Rows from block 4, named by matrix and row number. Rows with one number belong to one neuron. Each number is 200 + 40 x the weight over the matrix's rms, rounded and kept within 0 to 999. All counts start at 0.
# fc1: MLP up (model.blocks.4.mlp.fc1.weight, 512x256), inputs 0-127
# fc2: MLP down (model.blocks.4.mlp.fc2.weight, 256x512, transposed), outputs 0-127
fc1.442,205,158,239,134,308,245,216,191,346,160,136,105,135,204,213,127,221,161,110,150,205,199,83,261,280,234,188,125,183,143,156,125,129,187,198,140,205,238,253,222,92,233,152,266,314,220,308,200,322,251,176,208,224,257,256,167,87,298,275,202,185,192,259,135,142,318,285,141,363,180,129,118,330,286,213,241,197,191,246,195,69,145,151,159,150,226,187,213,121,215,159,151,161,124,183,121,226,110,155,111,251,130,211,192,131,144,75,137,208,138,190,165,236,184,164,246,105,134,339,203,203,155,49,157,254,328,232,202
fc2.442,139,304,94,290,184,173,215,208,116,264,301,299,240,146,191,215,150,276,271,261,135,231,227,211,133,268,171,245,78,250,236,133,263,186,172,249,203,193,146,256,210,91,203,191,135,103,172,331,73,220,187,171,207,147,110,311,166,140,123,130,252,282,173,208,277,114,84,139,79,250,185,225,123,151,210,186,250,295,214,192,188,161,287,160,119,230,215,191,227,205,229,177,223,327,246,231,262,262,211,198,212,284,313,271,156,203,270,182,112,196,168,203,119,274,237,164,186,185,146,252,190,229,243,217,202,217,126,182
fc1.443,200,192,178,204,227,207,205,213,218,213,205,193,199,200,208,205,198,198,183,200,196,197,195,186,184,185,200,217,183,205,166,205,193,198,201,213,198,211,190,206,192,203,192,195,210,199,223,197,205,185,204,201,191,199,220,199,202,223,198,198,205,201,210,193,185,222,198,180,198,201,191,184,204,211,201,196,182,200,208,198,198,200,198,184,196,179,201,200,192,197,212,173,206,204,200,203,190,188,185,183,194,185,192,178,208,198,205,178,200,214,195,199,201,222,210,195,199,196,195,202,198,200,190,193,206,202,195,204
fc2.443,196,231,171,219,194,192,186,177,181,221,225,219,189,192,199,193,211,220,216,199,196,209,209,203,198,215,194,212,188,195,222,188,203,207,184,202,204,222,201,203,199,182,194,209,192,176,190,206,173,211,191,200,196,204,180,216,193,188,168,207,203,210,204,202,217,193,174,185,168,202,200,222,175,196,201,204,198,240,209,182,200,179,235,198,192,211,221,208,203,185,203,207,196,235,188,193,204,210,188,192,208,205,222,203,196,193,210,196,154,208,192,197,178,197,206,208,201,184,181,198,195,207,196,210,204,202,206,198
fc1.444,197,195,194,215,195,215,203,220,208,212,202,192,187,196,217,185,196,189,190,203,194,199,170,226,189,230,206,198,198,168,217,189,201,183,201,184,202,211,190,196,159,198,162,226,231,191,244,202,222,181,201,202,192,182,248,208,202,217,204,199,224,219,203,201,180,214,213,167,226,208,188,182,217,223,190,198,196,191,239,197,203,191,202,179,187,217,212,193,161,201,189,195,194,203,206,178,189,198,171,154,203,178,196,185,210,199,180,161,207,209,206,207,192,217,194,217,206,163,232,199,198,213,155,195,223,199,193,203
fc2.444,195,257,161,228,210,178,211,184,180,202,245,244,211,177,198,192,206,219,221,233,201,218,163,224,204,247,170,207,130,206,237,154,237,167,169,188,216,201,211,233,171,168,186,219,201,154,210,224,187,229,177,201,186,193,175,239,184,169,149,201,231,226,213,184,235,229,191,137,197,212,181,208,186,203,197,175,217,250,199,167,204,146,221,126,151,228,215,205,200,200,187,143,208,258,206,171,206,191,171,179,242,238,243,234,176,152,205,184,159,187,184,190,184,250,203,197,206,182,205,237,201,188,184,200,231,199,188,189
fc1.445,201,139,227,181,248,227,204,217,280,206,177,145,144,204,224,165,205,181,155,175,201,198,125,252,241,242,193,170,197,150,184,174,149,154,201,183,203,201,225,206,137,213,149,235,273,203,278,224,268,212,190,204,213,192,224,198,189,262,255,198,220,212,233,167,154,269,266,138,310,195,164,114,309,238,201,213,183,191,246,197,179,172,180,169,192,227,200,206,136,203,188,167,162,151,197,148,208,145,175,133,230,151,194,196,194,168,107,126,209,189,182,188,209,191,204,221,180,113,275,204,199,168,98,182,233,218,222,204
fc2.445,188,306,119,268,198,186,214,170,163,234,278,260,204,148,186,187,195,224,225,231,163,225,186,202,195,243,181,222,80,208,227,144,244,183,162,225,213,232,158,241,192,150,209,212,181,137,190,277,132,231,188,175,192,168,135,265,193,149,143,175,224,242,205,183,269,186,142,130,151,256,164,212,164,189,216,190,240,278,204,152,217,158,248,155,128,233,220,187,217,200,211,174,222,308,232,187,245,232,189,191,235,241,283,246,177,173,225,188,127,200,180,191,142,269,234,185,217,180,185,263,202,217,205,202,216,189,157,176
fc1.446,200,176,178,196,181,212,192,211,219,222,215,189,151,197,211,181,196,187,176,191,204,209,189,188,217,202,202,191,188,178,169,206,200,197,196,194,215,213,198,187,218,204,169,199,235,205,220,201,203,227,195,197,167,168,232,174,251,202,211,201,193,184,213,211,205,221,195,198,218,193,190,196,234,235,194,185,186,199,226,206,266,188,184,189,221,235,220,204,202,201,190,210,210,220,190,170,207,198,176,199,191,197,188,204,229,198,168,197,198,220,180,218,174,193,201,204,242,199,227,214,210,195,170,203,206,131,224,194
fc2.446,193,269,116,202,201,178,211,209,204,225,255,224,211,207,205,185,211,188,182,236,224,209,156,241,195,240,192,205,166,187,243,174,188,238,189,174,199,207,177,236,156,193,193,200,189,146,213,235,188,192,186,218,190,218,193,241,179,203,183,214,251,221,240,173,206,257,172,108,197,201,172,183,206,200,205,193,226,260,240,195,216,173,241,137,135,241,236,205,223,214,193,192,200,246,206,143,215,172,171,200,246,206,252,191,156,155,195,172,125,167,187,174,193,263,221,211,217,146,213,196,221,181,157,193,216,191,181,191
fc1.449,202,181,203,164,248,249,199,162,355,217,207,122,158,201,186,169,203,145,91,142,201,202,69,250,255,217,212,185,221,124,158,172,159,224,199,143,202,310,197,154,136,257,173,276,291,234,295,147,299,228,212,187,221,265,260,165,154,267,265,198,135,184,265,162,175,266,154,175,336,203,178,119,318,330,209,251,197,174,230,195,147,210,148,209,173,248,200,183,126,198,148,183,174,173,186,98,220,170,150,77,254,137,182,172,176,155,134,202,217,207,237,181,217,167,158,230,161,138,330,215,197,212,94,173,230,251,225,202
fc2.449,142,317,116,238,194,142,229,192,171,228,287,283,224,179,175,187,164,269,237,248,176,266,211,193,165,246,201,199,101,221,247,124,239,219,163,189,185,218,140,235,186,155,197,186,166,136,207,258,129,202,210,204,195,186,158,257,161,154,143,151,213,251,217,184,265,186,160,139,121,276,181,210,142,211,247,204,249,272,201,188,177,182,247,135,110,233,230,205,206,226,182,171,224,256,233,193,229,213,188,176,250,301,263,220,162,159,249,204,124,220,210,211,164,260,233,191,177,207,190,214,199,228,221,205,213,227,144,139
fc1.450,220,248,223,245,165,254,199,227,204,190,137,188,144,180,224,171,211,218,200,200,197,199,205,91,206,88,178,147,86,223,111,164,222,147,201,293,230,189,224,258,273,207,215,227,222,247,187,224,153,230,157,187,162,109,196,163,196,153,133,202,200,162,211,205,228,198,234,184,173,241,144,211,176,225,213,198,266,180,132,189,177,169,114,220,191,240,201,244,209,188,249,192,256,281,195,251,259,222,222,215,238,260,212,229,203,203,146,187,215,183,145,180,162,228,245,172,185,275,205,236,197,201,178,214,216,219,211,200
fc2.450,188,198,173,181,127,229,117,198,154,166,220,194,145,235,236,153,187,178,229,223,166,138,240,221,191,201,135,205,197,210,185,140,228,204,243,163,151,194,209,246,208,162,142,244,225,183,229,233,160,191,121,205,165,218,222,222,203,244,216,180,231,248,210,256,178,161,197,228,154,174,186,265,156,220,201,172,234,253,214,182,211,144,242,259,229,226,186,197,177,113,151,217,168,204,229,212,256,174,169,166,215,218,248,165,196,248,190,156,154,178,203,212,206,180,189,186,211,203,180,177,205,187,164,260,252,191,207,279
fc1.451,205,223,205,217,165,216,196,210,182,208,166,187,174,196,203,186,201,205,208,198,202,201,240,156,172,147,190,198,157,201,155,193,209,206,199,205,207,198,238,228,216,197,211,233,198,219,191,196,181,205,184,200,190,144,204,178,219,185,160,201,193,193,200,216,213,205,194,213,114,198,190,229,139,210,201,196,237,182,178,202,209,193,170,229,201,206,206,210,201,197,198,207,227,212,198,218,233,211,199,190,218,229,186,216,218,207,214,190,210,197,172,199,193,192,225,186,212,239,202,207,198,201,172,212,209,187,203,199
fc2.451,209,213,191,187,192,220,182,202,197,188,215,212,169,206,220,165,211,180,194,206,211,202,199,218,212,209,179,182,182,188,214,162,198,210,222,161,183,224,211,209,179,197,162,230,229,195,232,215,196,197,168,208,186,234,233,203,196,241,213,222,189,230,230,180,183,209,207,182,196,198,182,207,198,238,229,200,233,224,226,186,201,175,210,207,190,226,188,203,176,173,158,189,178,198,191,176,219,175,161,169,234,176,206,162,191,187,195,176,174,193,212,172,205,188,185,223,204,177,224,185,197,201,149,193,232,200,212,204
fc1.452,206,223,190,198,259,214,206,212,229,200,207,184,185,201,207,199,204,192,182,193,198,197,163,210,188,212,213,221,216,173,203,189,191,175,200,227,203,214,176,183,174,204,178,205,219,196,240,201,221,170,221,209,188,204,223,202,180,236,202,200,204,208,223,178,167,227,237,153,235,221,201,143,226,239,208,211,165,184,221,201,177,216,211,191,186,190,189,201,149,207,200,167,182,195,200,192,200,168,176,140,197,167,190,161,200,179,202,181,214,233,225,181,207,217,182,216,187,160,212,198,199,203,154,188,219,224,187,203
fc2.452,204,252,151,252,195,161,197,163,175,204,240,239,197,173,193,188,221,223,225,186,174,222,195,177,234,194,182,215,130,216,209,180,221,180,164,214,218,224,197,220,208,160,212,208,188,152,182,231,143,218,182,194,185,169,156,220,192,144,148,212,199,192,205,215,249,202,172,167,162,217,177,240,185,191,190,204,208,266,180,153,203,172,225,170,175,223,229,223,226,169,222,181,224,273,191,192,210,223,195,203,209,219,239,222,184,185,204,204,134,208,177,200,162,231,214,200,203,211,183,228,212,200,206,223,208,198,197,184
fc1.453,196,244,239,218,181,220,196,214,198,211,150,176,194,208,207,201,196,192,191,203,199,199,213,156,185,153,196,174,159,212,152,187,201,164,200,238,199,214,220,233,241,194,204,216,204,199,209,187,185,209,187,202,185,151,208,198,216,155,172,200,209,186,194,208,224,191,220,196,155,209,187,211,180,224,194,198,233,201,162,200,220,193,176,230,183,224,210,213,197,205,218,205,240,214,197,252,233,211,212,195,209,227,216,222,208,210,204,191,197,196,174,203,193,199,226,183,214,234,197,195,199,209,184,211,202,181,201,205
fc2.453,188,200,178,191,154,203,178,186,196,183,238,210,170,193,201,162,194,172,195,213,204,184,199,208,205,192,180,196,195,200,197,165,208,208,228,179,154,205,167,220,205,188,180,236,219,219,216,233,191,196,179,200,191,233,197,191,190,231,235,192,200,227,225,215,187,171,185,218,184,210,191,202,188,214,228,193,233,190,211,204,201,189,194,230,211,232,195,214,197,179,165,184,175,227,228,179,224,184,177,175,229,183,200,159,187,199,183,195,216,210,215,197,204,173,180,209,200,210,212,206,191,198,167,219,225,204,196,224
fc1.454,195,167,229,173,250,202,204,174,377,204,167,104,140,202,181,184,197,121,65,124,196,200,70,213,266,191,205,223,209,140,115,202,150,194,200,143,185,309,180,161,138,257,186,225,265,225,282,118,305,228,215,196,214,271,274,171,180,272,269,197,122,167,268,177,192,244,148,239,344,230,210,141,353,358,204,247,165,165,202,202,185,215,162,249,218,219,213,200,172,196,170,182,187,169,194,111,190,192,134,83,198,131,166,156,199,157,139,240,218,227,226,173,218,125,147,240,192,175,289,207,198,208,118,178,230,214,223,205
fc2.454,148,354,102,225,191,135,248,184,194,263,339,298,224,202,185,179,178,271,227,222,212,276,192,232,165,268,219,200,145,153,301,147,231,252,173,178,179,221,129,208,166,180,205,181,183,142,224,254,128,201,232,209,208,197,173,247,167,148,127,167,198,247,201,170,256,233,133,113,151,239,194,182,143,189,227,225,250,263,253,202,181,204,250,110,70,253,262,186,186,255,174,229,210,241,211,145,222,195,161,153,277,295,243,213,169,146,272,207,127,218,228,216,188,272,248,224,183,145,221,202,193,207,211,177,219,223,153,131
fc1.456,205,191,166,183,231,205,202,199,211,200,202,184,206,198,197,211,202,195,191,180,196,199,177,208,207,192,214,243,238,204,188,214,194,169,201,194,210,226,189,169,183,204,195,192,207,192,221,188,232,177,214,204,204,221,238,194,217,245,214,202,185,183,207,196,169,222,202,191,224,189,214,177,218,237,195,217,159,190,184,203,208,211,210,169,220,177,207,198,194,204,206,162,191,167,199,188,173,188,174,168,175,157,179,163,215,199,185,213,205,240,231,201,206,189,168,225,204,203,182,196,202,203,182,200,208,188,202,201
fc2.456,183,266,133,229,182,127,200,175,174,235,273,258,209,210,193,184,206,244,228,187,218,223,192,207,237,215,189,199,169,182,244,189,213,201,175,177,208,220,197,209,192,185,211,213,195,155,202,221,150,214,193,208,195,179,171,209,187,158,168,209,198,194,221,201,248,242,165,152,169,200,187,222,183,176,192,211,196,278,204,190,212,174,239,129,160,237,265,206,216,196,202,202,221,235,179,153,193,213,192,201,234,227,220,220,183,161,199,208,121,193,189,214,196,242,244,206,212,166,192,193,206,190,202,210,204,194,198,184
fc1.457,215,148,282,144,292,221,213,148,395,192,119,69,118,188,136,148,229,84,37,72,206,196,14,194,332,131,201,191,220,155,115,193,88,215,198,125,204,324,179,128,102,279,228,245,272,251,272,113,353,214,205,195,255,333,265,132,136,295,302,201,97,110,298,155,160,294,196,194,384,206,173,130,378,381,212,313,185,138,191,192,134,245,113,226,205,240,241,198,188,199,164,156,156,140,170,108,161,178,141,113,195,58,143,135,162,131,72,288,230,208,206,128,232,101,120,312,148,210,346,214,202,206,66,163,205,264,254,200
fc2.457,136,369,78,259,148,126,211,157,147,317,354,315,208,234,174,148,175,355,270,210,199,267,264,222,145,281,199,185,135,140,324,164,235,237,166,174,207,232,154,191,183,138,218,188,174,123,212,262,99,221,209,209,233,155,136,243,146,148,99,160,202,239,182,241,279,249,143,126,95,230,182,237,103,146,195,244,215,294,261,207,163,208,276,87,90,270,306,166,173,199,191,257,212,244,201,138,214,227,181,175,259,323,236,243,144,179,263,201,97,219,198,277,181,283,302,222,163,151,194,172,253,249,235,252,204,241,167,151
fc1.459,204,153,248,119,282,219,203,162,343,208,180,107,130,208,192,150,219,142,112,122,202,204,68,290,303,269,192,163,222,147,217,146,113,212,201,110,214,290,229,184,70,229,189,241,250,207,304,177,343,247,194,204,267,320,264,178,76,320,291,203,184,186,271,142,145,309,230,120,399,161,161,92,360,272,205,292,186,183,253,199,55,176,169,120,151,277,229,188,120,205,133,157,114,97,179,124,203,112,149,93,229,116,199,175,114,137,54,185,202,151,185,172,225,147,153,258,87,97,342,203,203,176,85,164,243,342,247,200
fc2.459,140,360,65,291,203,163,246,213,151,253,295,302,240,181,197,222,146,275,246,256,141,254,234,206,133,249,206,254,88,202,230,165,267,187,183,272,174,205,107,228,214,127,206,165,147,96,200,301,79,172,214,194,172,168,134,307,152,141,98,136,252,250,172,204,271,153,108,146,105,276,196,212,127,189,228,173,211,301,193,204,154,185,293,166,118,198,213,189,211,249,255,190,232,325,262,218,248,230,195,185,214,281,308,209,161,205,295,182,113,232,215,219,133,302,240,179,155,194,131,223,175,236,268,208,193,247,105,122
fc1.460,196,170,188,201,256,205,207,198,275,199,173,176,197,197,199,215,193,159,144,158,192,196,132,215,220,210,217,254,231,195,187,226,168,163,201,182,196,258,187,155,167,222,195,187,207,201,233,146,265,194,229,197,209,223,255,203,212,248,221,198,182,186,225,185,165,206,161,199,259,223,221,162,250,288,197,226,152,182,187,199,206,222,199,211,220,184,199,198,186,206,204,164,183,183,204,181,153,214,173,139,162,151,176,178,218,186,180,221,212,236,238,186,199,155,163,229,207,172,209,199,198,224,163,189,207,188,201,204
fc2.460,172,289,123,213,181,123,207,157,186,268,288,264,201,236,165,184,199,253,225,199,241,241,190,230,219,240,199,205,179,178,269,179,208,225,168,156,184,235,175,197,177,206,223,204,188,149,195,206,160,207,212,222,219,196,160,219,187,157,173,202,196,205,229,186,267,251,161,133,173,199,188,211,173,179,199,222,207,276,219,184,213,186,246,108,135,237,281,183,215,208,185,218,221,233,158,146,192,191,193,200,230,249,224,209,177,141,213,228,117,193,193,214,206,256,255,218,215,160,213,174,199,177,199,196,198,192,201,167
fc1.461,193,185,206,189,205,203,201,226,197,194,193,205,204,213,210,208,196,223,200,206,203,202,209,191,179,214,202,186,183,202,173,186,210,185,199,238,183,202,209,208,228,198,183,198,216,182,225,202,182,197,199,211,157,200,220,199,190,180,187,200,207,204,204,193,208,193,184,199,194,215,205,202,202,207,206,184,208,214,175,201,190,195,210,198,207,199,197,210,195,211,213,193,222,210,204,204,224,184,189,186,202,215,222,176,199,193,209,182,197,199,222,198,206,201,191,174,202,190,181,190,202,200,205,196,202,214,187,201
fc2.461,190,173,202,198,190,198,197,171,198,175,205,205,209,182,189,186,186,189,192,196,189,175,197,183,183,172,208,204,206,195,215,198,225,230,229,192,192,201,177,201,196,186,221,229,201,225,183,225,207,203,203,217,222,208,166,162,191,224,204,173,179,202,193,200,202,196,203,223,205,187,198,193,199,173,190,222,219,156,226,213,210,210,181,192,200,203,170,194,188,214,192,206,191,201,230,212,198,217,211,182,203,186,164,210,182,215,212,208,248,194,199,216,218,201,175,173,210,223,229,190,180,209,203,203,215,196,186,228
fc1.462,201,171,188,209,192,214,199,189,289,221,196,147,172,197,190,190,197,160,146,150,199,199,151,218,233,204,198,229,221,202,155,244,183,204,204,167,200,257,227,148,205,222,199,216,245,205,233,154,243,213,213,194,199,184,238,186,216,225,226,196,168,170,218,207,191,204,172,216,249,204,205,188,257,278,189,224,170,200,193,199,217,224,194,239,237,207,227,198,201,188,207,184,210,199,195,177,174,222,181,150,182,158,192,193,223,200,164,228,202,236,206,202,193,141,210,233,210,204,230,203,197,217,156,201,196,185,224,201
fc2.462,180,298,141,208,180,156,220,184,188,252,261,253,176,216,186,161,187,234,214,239,231,251,171,196,182,223,200,164,146,163,269,153,226,219,192,153,196,230,165,229,152,192,189,208,215,174,226,215,181,216,203,194,208,196,190,201,190,171,168,183,208,228,251,171,231,256,189,131,163,234,175,190,156,187,247,201,225,250,235,191,210,181,210,114,104,250,255,194,175,225,148,235,215,214,180,147,209,180,172,172,253,280,203,211,184,119,201,197,143,199,196,196,199,247,249,223,213,164,234,208,220,199,172,190,237,194,193,157
fc1.463,198,129,194,169,269,215,211,211,277,174,190,167,164,195,216,202,202,178,151,169,202,209,131,207,257,211,211,254,197,182,169,201,191,165,199,197,203,235,182,169,162,203,172,184,250,216,250,211,258,202,212,199,186,228,240,174,237,285,273,199,155,201,248,164,146,239,197,195,259,207,209,149,265,269,211,208,159,183,213,206,242,196,172,201,215,173,173,215,161,222,194,152,151,180,189,151,194,169,161,145,196,146,180,161,221,161,155,188,218,247,229,178,204,163,144,219,225,154,240,216,203,188,146,172,224,156,201,199
fc2.463,191,304,114,234,217,156,231,174,209,263,293,265,210,207,174,186,225,213,190,208,215,241,157,222,225,234,211,205,156,179,267,199,203,248,154,180,220,227,168,216,174,192,228,199,190,136,177,227,167,205,211,225,222,194,156,233,183,139,149,224,224,191,227,181,262,250,159,113,180,192,175,188,188,171,188,231,218,267,234,174,225,188,245,102,120,230,277,189,247,219,216,206,229,272,167,138,176,215,205,211,237,238,245,230,155,158,205,211,119,179,168,191,180,272,256,221,227,157,219,196,224,201,178,190,195,182,197,167
fc1.464,206,131,224,146,240,203,205,214,283,166,214,181,147,201,230,161,202,163,139,178,209,213,109,212,287,217,193,171,175,155,195,157,177,197,197,162,203,239,220,224,113,220,132,211,278,226,290,208,274,230,182,198,167,251,278,158,239,292,289,201,177,211,264,157,123,272,219,178,308,181,186,159,302,272,216,190,189,167,243,207,240,158,150,170,204,236,178,238,148,219,157,169,130,181,183,115,213,134,131,122,227,154,175,173,220,147,100,160,219,182,220,177,201,152,141,214,224,137,277,213,207,161,113,167,258,156,221,196
fc2.464,195,282,103,268,227,165,239,160,211,258,282,252,222,149,169,192,216,214,184,212,196,226,160,245,198,273,199,220,110,212,255,189,178,239,143,202,231,241,156,228,190,197,246,192,161,123,161,263,162,216,201,191,223,181,115,273,179,147,132,197,232,215,215,164,272,221,120,102,170,230,170,185,196,173,201,229,232,278,220,161,214,192,253,123,123,235,259,202,256,224,245,177,221,319,213,154,211,246,218,207,230,219,286,250,156,161,225,207,108,188,152,185,153,284,242,189,215,149,204,245,212,215,185,180,175,192,160,163
fc1.465,212,184,254,152,280,233,213,217,310,168,161,141,141,200,231,153,216,150,124,192,209,196,80,221,272,217,184,146,159,154,187,124,151,176,202,181,208,204,223,242,99,225,150,247,276,220,306,219,294,202,177,200,199,239,254,189,170,293,279,200,224,207,269,146,151,287,290,128,341,195,147,115,322,269,219,216,213,174,244,195,161,154,149,169,155,227,178,230,119,210,158,163,158,155,186,157,239,113,150,120,256,154,198,174,182,142,88,118,213,151,173,150,209,195,180,227,170,130,301,216,199,158,75,164,267,237,222,201
fc2.465,178,303,95,282,185,170,215,172,160,247,296,262,208,148,184,213,196,244,237,220,159,229,200,212,184,255,174,257,92,234,229,156,240,186,164,240,200,238,129,238,215,149,219,205,163,128,184,279,96,219,179,163,200,162,121,281,189,139,140,168,224,244,193,201,273,147,92,142,131,255,185,212,148,192,210,203,217,289,194,149,209,172,260,165,133,223,227,200,231,189,230,173,230,336,235,193,235,257,193,184,212,248,295,243,172,186,247,198,110,222,178,201,134,274,237,188,210,177,151,256,198,229,226,205,202,195,159,174
fc1.466,200,226,227,212,160,203,198,207,171,191,173,216,208,204,215,191,198,203,206,195,198,200,228,147,197,135,199,172,180,198,174,205,209,194,202,228,201,199,228,223,234,208,213,216,209,220,197,181,160,188,184,200,165,190,230,177,196,175,167,195,180,183,199,204,208,182,179,215,117,215,186,231,151,209,201,187,228,178,139,204,183,195,167,223,226,223,194,233,222,205,214,198,228,205,205,219,213,211,194,212,204,228,185,199,199,201,188,204,209,198,220,207,192,189,198,177,187,250,192,205,195,198,191,207,197,216,191,203
fc2.466,180,204,203,201,180,199,178,196,203,185,203,186,196,194,204,181,179,187,187,215,216,175,192,198,199,192,177,201,205,197,195,178,212,212,231,165,171,218,197,213,179,206,186,221,196,211,222,206,225,188,181,202,184,230,196,193,200,234,207,184,191,227,211,202,179,185,199,218,188,205,210,201,198,219,210,191,213,184,203,223,196,192,204,226,200,224,190,210,167,176,173,216,164,193,221,191,211,197,181,163,204,195,181,185,205,200,213,194,223,190,223,197,214,170,173,188,195,204,201,190,172,199,185,216,223,207,192,239
fc1.467,200,177,195,182,269,207,211,227,219,191,184,206,203,198,209,214,199,217,194,206,209,209,192,210,182,226,214,228,211,196,209,203,223,172,198,230,198,195,190,190,201,205,182,161,204,201,234,212,210,204,217,195,158,223,237,195,215,224,213,195,196,205,219,176,174,209,194,190,201,200,207,174,187,217,211,183,169,198,199,206,210,198,196,180,199,167,186,214,184,232,205,172,194,181,193,205,188,180,177,185,188,183,206,181,218,181,241,190,211,230,226,192,210,201,173,199,214,176,197,213,205,199,206,183,207,188,188,198
fc2.467,184,232,156,208,202,160,195,168,205,217,246,226,207,205,185,189,196,221,192,195,192,200,204,219,214,217,203,205,189,186,236,195,197,258,183,184,207,217,192,186,188,201,239,195,165,180,160,207,177,199,202,224,229,209,165,224,184,177,152,188,216,201,190,213,235,230,182,161,185,176,193,213,189,186,176,229,234,232,233,201,216,198,216,154,182,213,227,197,226,192,218,214,187,223,184,167,201,211,206,204,218,231,223,222,163,206,210,211,154,172,181,213,204,217,211,189,216,174,221,194,187,195,184,221,193,191,212,216
fc1.468,210,151,238,168,250,233,200,182,331,173,134,108,129,189,184,155,213,137,94,119,198,197,97,191,281,160,194,185,203,181,118,166,132,207,199,165,208,265,184,175,139,236,193,266,249,228,266,154,294,215,196,196,228,263,258,168,133,272,248,202,156,150,248,171,176,249,226,187,329,210,171,140,328,294,209,268,198,168,192,193,120,195,145,208,200,254,202,199,172,191,177,166,176,156,199,161,200,181,166,125,204,133,181,179,169,171,97,225,216,190,193,169,200,145,165,245,138,204,299,211,198,190,94,191,233,279,225,200
fc2.468,145,334,101,256,169,134,208,176,138,256,311,279,236,202,193,172,175,306,275,225,173,223,244,234,158,261,187,206,128,182,263,141,245,196,190,201,197,218,175,219,179,128,185,191,169,129,221,266,94,214,195,178,189,161,161,268,172,161,98,163,219,249,174,226,251,207,149,126,115,220,175,231,126,177,190,199,242,291,225,194,189,181,298,117,108,244,246,165,193,197,198,217,209,265,228,168,241,222,160,183,250,301,270,242,168,197,264,174,110,195,206,248,159,280,245,200,189,167,174,219,210,230,230,237,220,216,152,180
fc1.469,200,250,250,225,204,230,201,222,212,185,141,184,186,201,212,202,202,193,196,190,196,200,201,139,197,138,200,174,144,217,148,179,195,148,199,283,206,203,210,236,250,194,209,215,199,215,210,206,177,205,188,201,188,153,197,197,209,159,155,199,203,172,205,198,211,180,243,182,164,240,182,193,184,235,209,213,234,191,151,197,204,190,160,218,178,248,189,231,184,209,225,192,229,205,206,263,227,217,220,196,217,239,226,221,211,200,181,192,208,210,183,191,184,207,211,183,202,240,196,202,197,205,196,211,205,197,197,205
fc2.469,185,197,181,198,150,206,158,172,189,173,220,199,177,202,206,173,181,183,197,211,174,166,215,196,202,182,158,211,199,210,183,172,211,193,245,188,155,205,175,231,215,181,199,230,204,203,205,231,184,198,159,198,187,229,185,200,191,227,221,169,206,227,208,238,183,161,179,228,174,207,200,228,182,221,211,185,220,221,201,210,202,187,212,239,230,222,183,206,205,152,182,195,167,231,234,198,232,197,192,186,199,205,222,168,182,223,193,194,185,199,213,203,211,174,173,188,201,216,188,203,168,202,182,249,215,202,191,250
fc1.470,208,154,181,182,212,240,203,202,285,195,193,140,147,199,204,159,202,169,137,164,206,205,131,225,224,206,205,186,213,174,142,174,160,210,200,184,211,245,198,158,171,237,172,248,275,212,262,167,271,197,204,195,188,229,241,181,172,279,249,197,184,180,240,179,174,251,209,188,284,210,180,140,283,288,206,215,186,189,208,199,164,200,175,200,219,222,198,197,159,196,182,171,180,158,200,137,219,168,155,131,202,152,185,168,194,173,142,187,207,218,219,186,200,179,176,216,172,187,272,211,200,192,120,189,215,236,207,195
fc2.470,159,311,105,241,183,145,208,173,160,235,297,272,240,192,191,192,185,270,239,233,195,232,201,203,171,251,177,207,128,197,253,149,226,221,172,190,200,212,188,229,167,166,202,211,154,131,206,254,139,219,186,189,178,177,166,267,179,152,133,173,227,245,205,193,236,209,136,120,136,232,182,207,157,196,198,178,234,292,216,183,203,165,269,130,108,240,232,191,215,213,185,211,203,254,226,161,227,230,173,187,240,273,264,229,170,165,244,184,103,180,205,222,166,269,230,196,204,167,192,214,197,219,217,206,205,202,162,184
fc1.471,193,215,168,179,223,182,202,190,186,173,208,209,233,207,196,228,198,204,220,200,197,204,182,234,207,226,208,227,239,234,227,207,214,205,201,195,186,207,182,166,183,197,194,167,175,183,220,180,210,176,213,208,189,255,240,216,184,221,210,201,201,204,206,195,167,203,177,192,211,189,215,190,207,229,198,197,173,204,170,196,188,210,229,182,200,193,189,203,198,210,201,199,179,143,203,205,182,181,181,197,174,195,214,161,191,195,217,224,196,207,245,199,213,190,165,197,195,175,174,190,200,197,211,200,198,213,196,198
fc2.471,203,214,183,216,188,152,205,156,202,217,202,207,224,181,175,213,197,215,202,174,213,215,181,184,210,176,209,213,199,207,200,222,207,205,202,195,212,230,175,179,200,201,246,203,181,194,185,194,189,213,217,195,220,190,170,189,194,190,187,190,161,181,202,199,215,219,180,204,190,198,218,198,196,192,185,228,178,211,178,217,210,216,197,177,189,205,212,207,203,207,213,207,205,214,200,189,184,219,207,190,190,190,192,220,190,174,211,233,190,220,202,199,203,207,211,196,210,214,198,205,173,211,220,198,186,193,188,179
fc1.472,201,202,200,187,217,194,199,208,194,205,192,206,206,204,201,201,201,190,190,186,198,206,193,184,202,178,202,208,207,201,185,210,199,185,199,212,201,204,177,194,194,205,206,165,198,191,214,175,214,179,205,207,198,230,229,198,193,211,203,202,199,187,208,191,180,222,220,193,192,206,200,186,207,199,201,219,180,194,175,199,184,204,204,178,216,192,216,210,212,208,221,187,199,175,202,203,172,181,190,200,183,170,188,174,201,193,193,212,200,210,215,193,205,197,192,215,192,215,180,192,201,197,201,199,200,215,204,196
fc2.472,200,224,183,221,196,175,207,180,190,227,223,199,222,203,198,190,201,209,210,193,205,199,203,206,207,203,195,198,206,203,218,197,203,197,198,187,210,212,206,199,182,193,208,208,169,188,193,206,198,211,207,204,201,197,187,202,196,188,167,202,205,196,189,208,206,202,188,189,177,183,204,206,186,173,184,208,187,217,202,211,203,189,218,177,190,218,221,199,194,201,209,201,184,211,192,200,192,204,197,205,191,202,205,217,196,203,211,205,188,177,195,209,205,204,213,205,201,201,184,195,185,194,216,219,206,200,197,209